config.toml
input = "log_mel"
output_stride = 4
final_lr_fraction = 0.1
Rows from block 5 of a small audio frame classifier, named by matrix and row number. Rows with one number belong to one channel. Each number is 500 + 50 x the weight over its row's rms, rounded and kept within 0 to 999. All counts start at 0. Numbers have three digits each. After the name is the row's rms in percent of the matrix's.
Before each channel's rows are labels from the 100 clips, of 14848, where the channel reaches its highest value: "peak on" is the class under the peak; "strongest on" is what is common among them. Only what is clearly more common there than usual is listed. The data: synthesized solo parts of chorales (CocoChorales). In brackets: how many of the 100.
# convs0: expand pointwise conv (model.blocks.5.convs.0.weight, 960x160x1, standardized in use), inputs 54-107
# convs2: project pointwise conv (model.blocks.5.convs.2.weight, 160x960x1, standardized in use, transposed), outputs 54-107

peak on: C#4 (58)
strongest on: note C#4 (60); note B3 (39); cello (35); note C4 (34)
convs0.458 057:536413516609563468474474590459467534548539496436489484486518450586463463536473521497485494474436573457541554465464547515536467567447483504484500459401624493542497
convs2.458 052:486480551479554461524522440520544459403593398485513461595536406476481554540502575518499468586575562579475534487503525473480503446511459420489478504464519454395455

peak on: G#3 (41); B4 (26)
strongest on: note F#3 (53); note G#3 (43); cello (28)
convs0.21 107:486535492458590518494494523556507523471467453507491457563476527421511518468602393498379482472442434476394516449501544501417501576542494496533453529567490567541552
convs2.21 130:518543446479454477510490482459583495525580581474498523507585533479451550484474525423492536560499555492481447397519527461478505526513449458536501474514507462426509

peak on: A#3 (27)
strongest on: cello (65); note A#3 (41); note C4 (40); note A3 (27)
convs0.112 149:539497495576543522512479487542545453441525502518455475513509460466452602524418618548495534520528514426506445517568555530517535494545502407545518488545524484596513
convs2.112 144:531501525521481483530521423508460522621411540535488511491460474457618591493526425457560425554549497509547447431498439479578542605485574490497519483586515492407426

peak on: G#3 (40)
strongest on: note G#3 (44)
convs0.8 109:560537546476487521471527530536576512445467480486470458528416561438444556384547561541544537415539551447520538546415535505487486544434472538451551493520518470504548
convs2.8 116:544551441451483483352479459451551430514524533437496510513490476390454451458567536578552543386492514519509554551540523508432544492524432488485541499577511487589434

peak on: A#4 (35)
strongest on: note A#3 (53); note A#4 (35); bassoon (31); note G#3 (28)
convs0.93 080:528491469528474479430550522442449483470579498534515532446519566553439530491556524540489518505504557537491610415562527556462436471485497518498502529564473501546469
convs2.93 082:540595393509470495522475518522357466521521545503496510534363495462509545550516437469515460527404380470469520420506481490551518356578563539532485497485512459476561

peak on: A4 (33); F4 (26)
strongest on: note A4 (33); note F4 (25)
convs0.661 043:420455626538520540552547480522490604520555515518473424505383401571543440447508444509466476521496521571565476533514519572432505508464560416541515489491533435460494
convs2.661 050:506514484483591499422531569426495538505409483599492501508522422417494414514494505478483508401357409532401559649441562441462563521479501500516503437469474540500603

peak on: A#3 (30)
strongest on: cello (91); note A#3 (57); note C4 (40); note A3 (39)
convs0.590 041:458493503473428509449515486513467526475476549480554393477498487450504526471501482511474450422550409489581440480516470575578515475534529393393464580624494537479573
convs2.590 051:477500530487488437576477481477478460505379451435450534489487409431412455533426508482511483493490487456511470345461526546465499452485490401500523433504513562437537

peak on: silence (71)
strongest on: tuba (53); double bass (38)
convs0.268 220:450530428514475510558534523555476498527423479451411541499528554535375431460555430542515590567419644477546501542479498432522437427451465502417537439452452493495405
convs2.268 214:494554437472453517483386502461507491494509472384493519530439454551456437498602437512492539470394531451513392509461471497453465588478485504474565527514554639508543

peak on: A#4 (40); G5 (25)
strongest on: note A#4 (41); clarinet (25)
convs0.233 036:505442504599534502492397444501433451621532517525565468505400445566432477518583541620539607453515449548485503550573495495465543441464414495544455527501517460490520
convs2.233 034:523468524569544501476505578462668465497544508432469498487490498510508497516506446543504558477537555525480595522460536520498507343510442416472504477498505482526465

peak on: A4 (40)
strongest on: note A4 (28); trombone (26); note F#4 (25)
convs0.209 053:494509446505553537508574517398492449486553540526530459554486493548506431433504382636463527518470529524506518580442420517438497590519504524506448462546489571533447
convs2.209 054:436435480552337478442492516521629563428509545544482517470564491456494514505561591460533515575547447534495416509584558501535495423491439424514492496372517386489529

peak on: A#4 (43); A#3 (32)
strongest on: note A#4 (39)
convs0.118 155:502450483424460499492419438428527418579534526554442528507558498455530465567547516543547525556554599532558529525549482513521561666483421459467487560367537512515485
convs2.118 176:528446446422489536530452478420607577507539519576475476494460545525591433516521473633628502554530469478434452516497518520496561625501531493437517516459490514516508

peak on: A#4 (84)
strongest on: note A#4 (74); note C5 (45); horn (30); note G#4 (25)
convs0.446 107:520567541587480505474535490504500482561481486480496558494476528532562532521530547481530494438431449498612537544486491481475470494505477461523545465501495426568596
convs2.446 109:594487457572585509527514499516560472525460484543500442583453517511557585526536498488519486514445503472493413456500519540506486519517398583501474494398578516611472

peak on: D#4 (26)
strongest on: note A3 (30); bassoon (28); clarinet (27)
convs0.90 135:471404426485514458664455543512439420490495455544516472429442503443478470572511508472583482517560536461466557406492500455506511529450455483521512518526466465477478
convs2.90 150:487495438582532459534557523498415420475577433534507507497487486510541476570495500457588558424569525567549423521486509484491499424527426574559457502586471434498423

peak on: G#4 (32)
strongest on: note G#4 (32); note G#3 (25)
convs0.352 092:442537481462410525511633525517482534510515502484526475451383530521472489561505508585568523504476480533502564456477489507450455467482553459522590519486462528474364
convs2.352 093:463437570505593528450540482457560516600447504542499426537534498508495463478552407483524553480535608489438438599512512442479510534467391488485524524601528514465538

peak on: A#3 (28); G#3 (26)
strongest on: bassoon (60); note A#3 (49); note G#3 (48)
convs0.519 032:515383532470581513532513482573571562524396510476481527501542447484526546437522574510485506493514527460484497543404481534539498474449467437440498483550448563480514
convs2.519 039:558555457479622518426421488458542541582415473491527575487448519457430483541547423564433519345553569526462608415436541558533514416537524531535482455434499451569524

peak on: D#4 (49)
strongest on: note D#4 (55); clarinet (52); note D4 (34)
convs0.429 174:485518476505487477526523461556515576492547482543582501525450595557540470615516559479461540441489496465593501446389510538558489460490565573492565449550444468462516
convs2.429 174:483520520552439502443485492487536531516400495510529493530342578528521486499621475568499495491536568501482540454454513522461473458455584508478529526542506443492586

peak on: silence (47)
strongest on: horn (26)
convs0.325 074:533488593463416497533465512434487436516460437484511561533621409506547506489481491512468511451543489507475570419352514591533424494485596608451432530487443497480526
convs2.325 094:471489431571666509429455470450477605478583551546480462459461553559413439510484532538455475523424562522517517570521485436532550582498457442444479509521469482516476

peak on: D#4 (80)
strongest on: note D#4 (79); clarinet (41)
convs0.120 045:506443571570465442492474536386526597580556532514505522478456452562398476515600566539518385462461473594503448499503528562449521444534524484566462448516467451560442
convs2.120 051:501478573546457501469498557448531568497531541488484497433462510534414393471588428522486471465432478476490450481478499509486486509508598471567519484511487421554470

peak on: D#4 (34)
strongest on: note D#4 (35)
convs0.131 032:425406496526515487543470455401437474554590541541500497564442515482448536490549531582547526457501402523498484543544442576347508444537468521497443456604474582538545
convs2.131 030:506522503343553480487508471515456564450510548406488483351513479548530401499475525492453503527411549532466496572473508501493506479494491455461507471515514261474510

peak on: D#4 (42); silence (42)
strongest on: note D#4 (40); bassoon (38)
convs0.139 032:422459449522453530496492442461397543593557492577463499545386476428482474544609486549449481485474416492458512559545532531366498473566476536524392437532493481566454
convs2.139 026:565514509604556500618493466553726595473415559407506514438464510465583472529509517530445525646526339497435469528483554540473519474488515534499523496543504558495562

peak on: A#3 (28); G#3 (25)
strongest on: bassoon (67); note G#3 (50); note A#3 (43); note B3 (26)
convs0.525 037:525474582500511453498544582477499504533452496495541421476542483442544608473518422477514515421472480566485550423538439623508527525456552455442483448498427609436516
convs2.525 044:497507471497449476550493436530490567503656505470465506507421486591490415525453588466446480571531560483488457572472552533505493557495458544499474525422521360508493

peak on: C#4 (52); B3 (25)
strongest on: note C#4 (56); bassoon (53); note B3 (44); note C4 (38)
convs0.424 056:486477500430502428390483526435395496596562482467456553535528414671470585418473568534520526421479528454540529532452512400535451558529487570526513473513546459453502
convs2.424 041:473499501362701488411517467473420601464487442509525501614445475504439498467536506468496561431411541532539468474475536457479504527509519535511459492521517380393535

peak on: A#4 (44)
strongest on: note A#4 (45); horn (32)
convs0.356 056:553541528588557532443485538472559543482557519444452441473558487446509499454466565510530464548548444592441523499581505583564512518492408489461487485565483497474453
convs2.356 042:519477579509357539511490537440490474522500436583490553473485551463437556516470507576405566374560589468521569506486519549546503555540521574543465459455532411536526

peak on: C#4 (76)
strongest on: note C#4 (76); note D4 (41); trombone (30)
convs0.332 074:475447500454504438557521463551430553521469441481632568542542544516462520450501510535593449561492479464535474511455489526554599403478488559538448503535552540589510
convs2.332 071:508411537446454475507536557497523539545545439497506468437476487564522529566544538455483472471451516492510503560483455448458457445509624561511506467473548458558497

peak on: A#4 (45)
strongest on: note A#4 (50); horn (31)
convs0.763 073:510494594512485454506373471537560568569455409554489459524522473458544476519493544462592432479492507577495457547494538544510496579504507452410456491500567544483505
convs2.763 075:470490495391573488668535446499502525494476469525494493463472529457495499547510605436573449450384667496529466591510464496445476594482578526510521442479502557518470

peak on: G#3 (37)
strongest on: bassoon (45); note G#3 (42); note A#3 (28); note G5 (26)
convs0.495 046:469442506525505437451550497487469519476474438464488517421452474503509456417478560564581492514541489509499506488476423514508527497553553447496518460495464531410644
convs2.495 052:588505538442563471488453492554445555460417389457492521458622494498436391533531402488468502556531637499516499336413469464400473537496554483505513550450505505504545

peak on: A#3 (29)
strongest on: note A#3 (67); bassoon (60); note G#3 (46); cello (40)
convs0.522 067:509497494454643476467505460537528488449455517397493451464519483524528512464547575534535539464431544490473588439520516468539550517458551490448534548477519443540504
convs2.522 077:477472473379444511524490475484382415412455503490499479605450487530425487520471455473465500568497486531515481473495506525487531526498505555483489520494508461475459

peak on: A#4 (44)
strongest on: note A#4 (51); oboe (49); note B4 (47); note C5 (32)
convs0.329 064:532542481417546415497495493472392541465499418524479475456481489499588430474585538561466512478507497537476570477544484568546489521479480499440513508445501595506577
convs2.329 056:457514528513566543382482500453605394629480544506529441457461478463496642555458461356549592532472427500501483487457521448555498499544449483539484509506499411511456

peak on: G#4 (54); D#5 (30)
strongest on: note G#4 (55); note F#4 (38); note D#5 (27)
convs0.124 033:419407497488436525549456408461473483535590520570525585492419560473453490495475587580510467464512473462500424538602520488434431469538461525555441467495530442589468
convs2.124 030:444506494474467508491510465477550586400613493479491512563498577476537399515508725521485502539588477511440458501564499508512524498531504410541516468476499417577502

peak on: D#4 (53); F4 (31)
strongest on: clarinet (67); note D#4 (61); note F4 (45); note G4 (25)
convs0.137 034:485527516492479526508398457510486490552596505523479438553419461505481487501631533558478497448454430518418520501578484614445481395529485536526425441461504473544475
convs2.137 027:484527513386528522479502474539550594525439489525488523600418478555426519460551473576498559555553500514477570448520488542567489421511503432478501491443523590478467

peak on: D#4 (36); G#4 (30)
strongest on: note D#4 (38); note G#4 (30); clarinet (25)
convs0.331 211:549422530563446461518547491558472375537571491449527501474456420482420475471474418445516566557539416559529503480423435511509538488535475509501549552529557447574543
convs2.331 194:483522451517467566499518478517444509412470497421547444542536425515570511449467562552533445468455477494484523507526558507597545475549557459522443543486548544479554

peak on: G#4 (84)
strongest on: note G#4 (84); note F#4 (34)
convs0.316 049:561475548481508499516526449433567490453504538550449605434471487484463438491439526569541445471522394563504528530423450539502441537533428512529488364580533487511462
convs2.316 038:481513503433617475543489522439565504558521416575491424478477516590446505527466398507491547453514711493547515467492485528544523491500491529440508509538517573483510

peak on: A4 (27)
strongest on: note A4 (29); horn (28)
convs0.633 064:594471464558459473526515475445522557557483505558583477464480490539509522521552497568500508440515501679502518439409454521475531441482464558564517482526422494461569
convs2.633 076:459506483454494494507515501461566573436540488435528505549547394534551541418414415609452498397489531510508440540496475434493506547516498532497443463469468450494490