config.yaml
model: "audio frame classifier"
dataset: "synthesized solo parts of chorales (CocoChorales)"
train_examples: 39062
gain_aug_db: 10
noise_aug: 0.002
time_shift_ms: 50
n_mels: 40
hop_length: 160
input: "log_mel"
spec_augment: true
win_length: 512
num_classes: 73
output_stride: 4
arch: "mobilenet_v2"
norm: "groupnorm"
activation: "silu"
weight_standardization: true
depths: [3, 3, 3, 3]
kernel_size: 5
stem: "single"
expansion: 6
widths: [128, 160, 200, 248]
init: "trunc_normal_002"
residual_init: "none"
optimizer: "muon"
muon_scale: "original"
lr: 0.011
momentum: 0.95
nesterov: false
orthogonalizer: "newton_schulz_5"
adamw_lr_other_params: 0.00081
grad_clip: 3.0
steps: 12200
batch_size: 256
epochs: 80.0
lr_schedule: "cosine"
final_lr_fraction: 0.1
warmup_steps: 240
weight_decay: 0.04
adamw_weight_decay_other_params: 0
Rows from block 9 of a small audio frame classifier, named by matrix and row number. Rows with one number belong to one channel. Each number is 128 + 32 x the weight over its row's rms, rounded and kept within 0 to 255. All counts start at 0. Numbers have three digits each.
After each channel's rows are labels from the 100 clips, of 14848, where the channel reaches its highest value: "responds to" is what is common among them. Only what is clearly more common there than usual is listed. The data: synthesized solo parts of chorales (CocoChorales).
# convs0: expand pointwise conv (model.blocks.9.convs.0.weight, 1200x200x1, standardized in use), inputs 0-199
# convs1: depthwise width-5 conv (model.blocks.9.convs.1.weight, 1200x1x5, trained with AdamW), a 5 kernel
# convs2: project pointwise conv (model.blocks.9.convs.2.weight, 248x1200x1, standardized in use, transposed), outputs 0-247

convs0.616:087090192138139169094153104112189098203169102093137097110091109153073099108151099073131111153167138082151118139167108156096108146115145095089095111113108160102072125139148166145116135163111119178162119149128116136135096123171126146173115061110163110152152110110152103140119092152154143149104122164129132104124149133167101122161147125161109162148163079217112149138127107186151116077172137145130162097136166147186134121150121065107154190093160131093104110096078161160172091092092104128133092083127064134098161182139152099080059149073126104117160183119120149108099137083179144099188168180169072124058088
convs1.616:158134169142176
convs2.616:154108106148149156035232153094124179055176159169112102130105180123132100090149115101100156143148184117175112086095123126186084094077101173216168092114151119146083132128171137110114180189138099106183161066150122160147100108152122105144159150115080098163114117140092130159132070182137158124130127141128133136134132096114173106113196110125121111122125122149074128122096105088145104151111072121126142112141172126118092174096154137105185149123109060131101134124113129072125177158114122113171164132160089157118182117189111167121156058090147105102081111106084137113094190087068135146138112109192092159160127143127166145148161070128152161120162117170184102092157104152134139097135149106098143182122097124138155055103164106110109132118111122111084123088
responds to: note F3; bassoon; note A#3; note C4

convs0.406:150167071139116100116134081115136129120135185129118074129135106101077129145093124118124141098087066113174079193154090121102119064113111155143130146150128109091185141134169166148121122145167089077164091171133106156145127125125104139189136149092136092119154146109149113117158119163133164164117123151198208162100074133132099113110089137107051181118102120170164137149091070169118099095078144143053111129114165159160154155126147069084096105131107108123097073118102154191194164078149166055129128157126113106165157137078185111135101130106156166163118121113122086149165104139143138156231106134172138155107130
convs1.406:187132167125138
convs2.406:144161135122143163121129134127119113176171192117094124133180155162113149113149128124163132149135143184107102135120107108127106085156084145131171096165098124204071024157118068117157205183157186142125126101183144153156130097114132149147177136155192161121082168164142167138150165142139117123130168163149180126155197171128153105074107100109064136172165128144093111158138115130116148090154165159167117147151140151123153154150134127115137138134113139100133102204127123114073143101206092100193119131169146153127098116203138165105113029081177157076180104056169176055138054177158129140151103158110102148107124173141158129103127139108150170168116136147130095137112098140115116114146147172102107096161092144141142153180115152129135098154099087084139133124
responds to: note F3; bassoon; note A#3; note G3

convs0.465:113108175101147136071135146118057126146130124094100091147098089136152149144111128159146123141149125157143140100112134086162153083116153145109147074203108132202125132145121157074151109156126157189094096149114157137118099093175154124130172121122120087115108083139152167160115128146148123062097151137147091089171097100126138153152139127105094107102183170140144113160131142107177105160103150183135120125142127011132157123116113117106166185207127174138152079129130138084111155170161078152049122142098122091146147062124170141087198147125111076098110132122119138177142082115110150247099077095146090095102123
convs1.465:079094103114156
convs2.465:132093128130099122128159066106083064156070115101140151101086147094114114105117090149089124124163126093096123105114071142152131140054070115171158159155138145201090115093079127139171162095103112150082109136082111147123083062182137129167203068143148089125136125152107137096124136088098123125144155114118117122199115112110168109108142128147061130128049113157119127094158128150165088159139134145102104073085112097100141190106126140084112154098157130144060113087118091103129087082093146184069134089088140115118045041168147112163068156143108109098100142148145094119147158131139133129132105115111120102103124059148149161138118094162135093133103100151123082140151174187130159096104109105117140097155138125080156202124189166164152162166151187166128071114
responds to: note C#4; note B3; note D#4; note G#3

convs0.415:135121089094146125183163099118099149148199156111154144175103174049117188115177176064128096144137108107099166128103129169118165044127085081088137106198111090120154130127122074078147098202139121135154125168103099125141098197127159109149128185147113120119103092164109077122120143143112152119089124143096152099110142117136125185166139097116062144056194172103104152097105108108096127170137149138181145096161101092052117105131141142107129204107158156099120141157119161119153066174133106111147117125137204084158125067162128104161093133136106162108135124106161088126129078126147154127147148127118170084161154
convs1.415:096117110076158
convs2.415:157064132104100153135123116097115113126167091159142078148127164106155168114123129129165143167117132119158092118134051124143130129130118167164151129053148122163067121174094120170198189144167158120138148110157110134124113092210099143142127120164122113155126118113139127142081161163109116135125187118119140061113064099179126093170120131105113103161150109128174135103175126106145181106135149127156121102117117145145169125135152163155157053178115121086179130132102089162059168153162129150109168137120179097211114119141108143173088098135098230173127115145078107136099130196151113113105084180096110100150135214176136146066120121160128054095180106120145144175147116142167155128179188141088107152106123118142123167094135099152154174094129095194151144068
responds to: trumpet

convs0.606:115165148125112149108143151115146157106083140119151185169080110199124074174138175149168083108097128128087101125134050138190114120145095101145090104150183131140188075151107152162116143164119156151141180153093149099113126097151139201136153146143176113086142111122189085167086144085110128085100080147131081114145096108121106133103156143180163088163109165085144147146115077210133170127109117135015169049116128080185129130132104125059114189159190161091135132126111182157112116078149118106088125111121113117107140078120134140098125150104097119149105126133093144103092119143146119141183126125081165126159147
convs1.606:139141129080178
convs2.606:063114092133182118132141151173113160136182187151207071119128173133136088169102097125124083107100089182141075088161162130134054155139157073147123129099152116149119108078152123146207175092137108138163185096120158134113177113144089180096118154098122122052122128111126125138178176161123133138085183136120190134168049092098127118130174146123076110072134123088141107126123111151174114122145199102080096137129138102169094179112179121144149108140172145143090112115134137162157053140073124100144099127150120131125125100122159064073156128166132154206097124117091134133148151090088106141152143181147101129146177124121148130160151094122132130125132137124097066116083111178126134160136085109152107137103069115068090097137142071134127157094120166191146186164
responds to: note C#4; trombone

convs0.692:153149153100143113122114119133147078141143142075138123154133138160102166182111091098141106127109107122129125144145137183103096170141140077095143142163085127142113162138172159165116113156149126161111182186077120105112106183186118127125140118076185142108183144105149070250122090149161139144053071093131113115122139162080110064153162148193111148103128089127142119086164138129133113134171069096165149105154149142196173103095128064140144195110155160087111097078082120169092094092145146101100098110139129092111108106128150112116153139060103144134134178116110137127110150086129134153141107170160130186044060
convs1.692:158118150140187
convs2.692:105107125142126199111155157128142173102167136140106127097119099107093092189100046148146158130104175135205136093117142162179145067100132146124142168110215124052092136131182126069165160132216122162141203094081151151143172124158120116141179155122085171081126148148093079108126115168165140150113139146108119187149111168170112122127123128125075117110139176135169116114149127161147087158173132111093136140155090109168054192134119169184084121152129106125137100148140169137105163131147176141123143111186106162190127125106154129128145082107146079112135125094126145144124187157091029156192154110143075125174200143079108121102153061144154155131161167165132140084142107157134122147145164109103118160112117117142124139084195112134150137115138104137134147167
responds to: note F3; bassoon; note A#3; note A3

convs0.376:108115168097105115164145155097163126074104124095147141130168108110138160123145136109168128147113065140156081121184073152091094208135084131179139084145113139109118091146114104177132129200142098130107096109102183177152093115113146115148123123112040130121057166158148100091160136119116120128101099211097144128117156135112147128125127189136118124107130149079093101098127115114187181111106113107115134102201134148138161101179114180121109140102143118173159122145123146153119091144056127140079106129139135158120078140210134157098099158119110087125105183113142114183208134187123165085117086084076136218100086
convs1.376:130117193154139
convs2.376:137181137134164154116141114151123090116143139169111081124088113098188166127148163178133149159129136175097125069132174128082127088108014140176170099182127156106124112146169156115138153153120147114126155128106146100108143126106090182145141126120170106113135169104198144110123148111124126042128122148129024173164150139126094157106090113102096109104136114154098129128158113179120129136141102138101106147178136147110120081147033224068126122177104146154150162118148139108107153121181096136116076107117161106135127099100160098117111183114091118188099147098094075157047091139099126146135123118181178082111158171109119134120186076105102185169038093089103109066141135093138144111132102125107144201114120106105114089121103166127130175126128088110110101139
responds to: trumpet; note F#5; note E5; instrument: flute

convs0.591:182147130102110056087120111145176139101127123050105097097102139150099094106080115144092141105118159119133112062150119143123150104097104117126084155056156159117158148150150160128095080121189168171179104097125120165157118131135101124145119082111122144103164048136104161098165133167159149118148099129125158196169117122162069171144158147108108142090140192107169181148142104183167064083148129161062138055104143170164140108103126077150157123186130120154115088130128103154088158177151125125070187140111131216174118153087185087119100128116126110101086129116183125176143109130092116138167151152144100111114100
convs1.591:099114136166179
convs2.591:093084153094174139068118135146194146128162120122081141180120160134158110129094134118132129126089085045117073164139149088132183104143098119210129147091107119147084181117113157075162177156146114143121165071175115111153124181087161122097113105110125113118149115081145146100146121126097125170187109105132157097139143159137083113101125184129087118122172134085165146112095138163093170134134065114132141156131135108128097124135159137121153107123098061157114164142150098135094113133079114111195133156117150202131198028122164120123043094140102156038073095169108124065185097155169154155136102157139154155106118078139091140168107120150192098186130132131131101139160094116086098177088105148129133152161152157127110172149103108123155149137153090135121057175
responds to: note F3; bassoon; note G3; note A#3

convs0.153:111091138077184158137095137102051090084143117096103139138125130106142088164105148146213122142134099139082080081127145117116132125172150183173116135197117109110137155120138115111143135114108123098095140115084113074137112167133117151121087129065218137135180132140136080170100170148123117130152119201110123154112179149084114172120151168149154064142102080154080173151104120136196114155181111192139199109144112123172100210154118149075119153166173178079113106113197146115110078116134098143127149131115148157051061110123129110129137189166123093103118122140141107095119091138149096103090108145087118131123100
convs1.153:159127189132108
convs2.153:105113114176074108142126166152160098172156140106170102160151171155139104079148137144137094186114173090133128157104180108109110081156193109137180117173162126155134124119131149090119128090208164145120151069098123104114122161148126106107126147080145125112145117221092155127100159159144121115146102114135141116084124140128128089117119152139144141093109126087090105099149126076100154116095075111105124084118144148115199149138125121202147172094105089135200090126126143190131066079156111141140121122121136088217157062084113169160154085100102118112212142048088143179223123113107130089099126119128145150157179076117160118120103073165128112112227118167167073141122105092087151130131156101157109151099145133156120146102131111164181116147100140135149076127
responds to: trumpet

convs0.577:086103114120146183133101108148137155173152048141155149129053118125080081112124165158141152087144145168167095101140119112170103159164150141088128085189096117210115150103160170145160122109144158105108157042147124086128151087123107082109101097113112132185148107078123109178090076163112123129139147126130118126123140147100138158147136160106176140155101131166156134134128145122140092151118157162099078120096162190151159108088142173081117103112166169074139137147149108147133170081160040107178150060135138131052122179090102174145182112170140102156121083148152120031134106097114070102168156110136129126141155
convs1.577:118123090091175
convs2.577:151105139133090169096131124118129159132141130179176153164093139162112126130139118117087092109091120159156139107115153151160143168128128142130189122065089097082184074109144136143106090080039125112156114094100140088147155177108100201112125079098150131092127134140138104145105101094121119119093106156124170144190146188087101159137133147102086115108124070103218126089152185133192138156129125145152117150126145100112171138123127076190148092145095119108142138154169140153116164165145094132142156077140158137111032106146171089088111166156146081136095095208201146158013094173201112157143161123102141080163127141123136139116058085102078144107080156153118115146131120096070116100132092155134087180124139147141131140119128138122141142173138091064108111153
responds to: trumpet; note D#5

convs0.467:178130169087059182096117137112128111121124109099072100173151100135136086107072139213167170158085088136153164135141115140130087144147209111114093124087126132127168082099178142106123096165130166117069128142125100135134169098106073101072145116164158101085148110140183104107193116172171143103132138157084100128152083124119142125122099147109110154148152128144088098128148147071135113047177107093132125164142142131189138188096141157160144105199138092080115167138152094183164104184140107190137092126101066134113151074154119129165126114118120140097089120112153162122069115158169099102150155139057108161172155
convs1.467:118110164101179
convs2.467:102140114112146119126158101113144100119123200135139130098156134117175091119157167128119124091056178147118172103147093174129080096092091078176161118137118130075146132107128139165105133158117077109120126186089077131217149136129142115104086104131049138160058076103130077163114067106124106127122180111130097156117173109088098127076136177162158147143121136132090134088132159076207111136166147168104118082144074121083123104128102128095166127082167126137097164133148212189162097096054130174122153132146146131096184098178077133061065134193110092180137120114150116141167129103067079061108132145140100169129174157113112104152137123125137149150158119116060107141160098100124138119068121138087098147165087147088120112198118121109129137139128132136159145096
responds to: trumpet; clarinet

convs0.418:130112092078114117170146122116114111088085098134126112110134116144158107102138129160158148141156129094183142111173132110153197151125107102122085183192151165123147097110202178092060143128125171112135122121124127144147167145176152178130100074077197147202133137191167164096119160206085117100152103115107134186119155163181157053142081112173122138158166136126121125125158079125127125117127114137133130115133060107142161076155111093059066126143091168129098101110119055163085118117126146076125177137130110116146156071117146143164103107105144156102164094071138125111089140107153134184073060126086141112154088
convs1.418:175114159169120
convs2.418:086088206060175161198111109103065125122134139088235101174052065185122132148171118047148201125118088110139167167037150114148131126176106147150151151151115110165139122094122106117093171155150187113083076079078156166111054068148255104128167128136111098184133146128166070082135163149120106161121123116122119111098110134135141121136125102139141187141104105065118134142120132095077142089107109111126139128167142137158116141127105116133137204129121097154146106085129156147133112147114128140125130070144124165137057126122142130125105077119121100161159134087128119152103115127140108127155152153133110115108113169127102105172135139087094130133100099083120148153115090117114113147083159171128105169140123126124167140116127123142178171160160100111105121128
responds to: note C#4; note C#5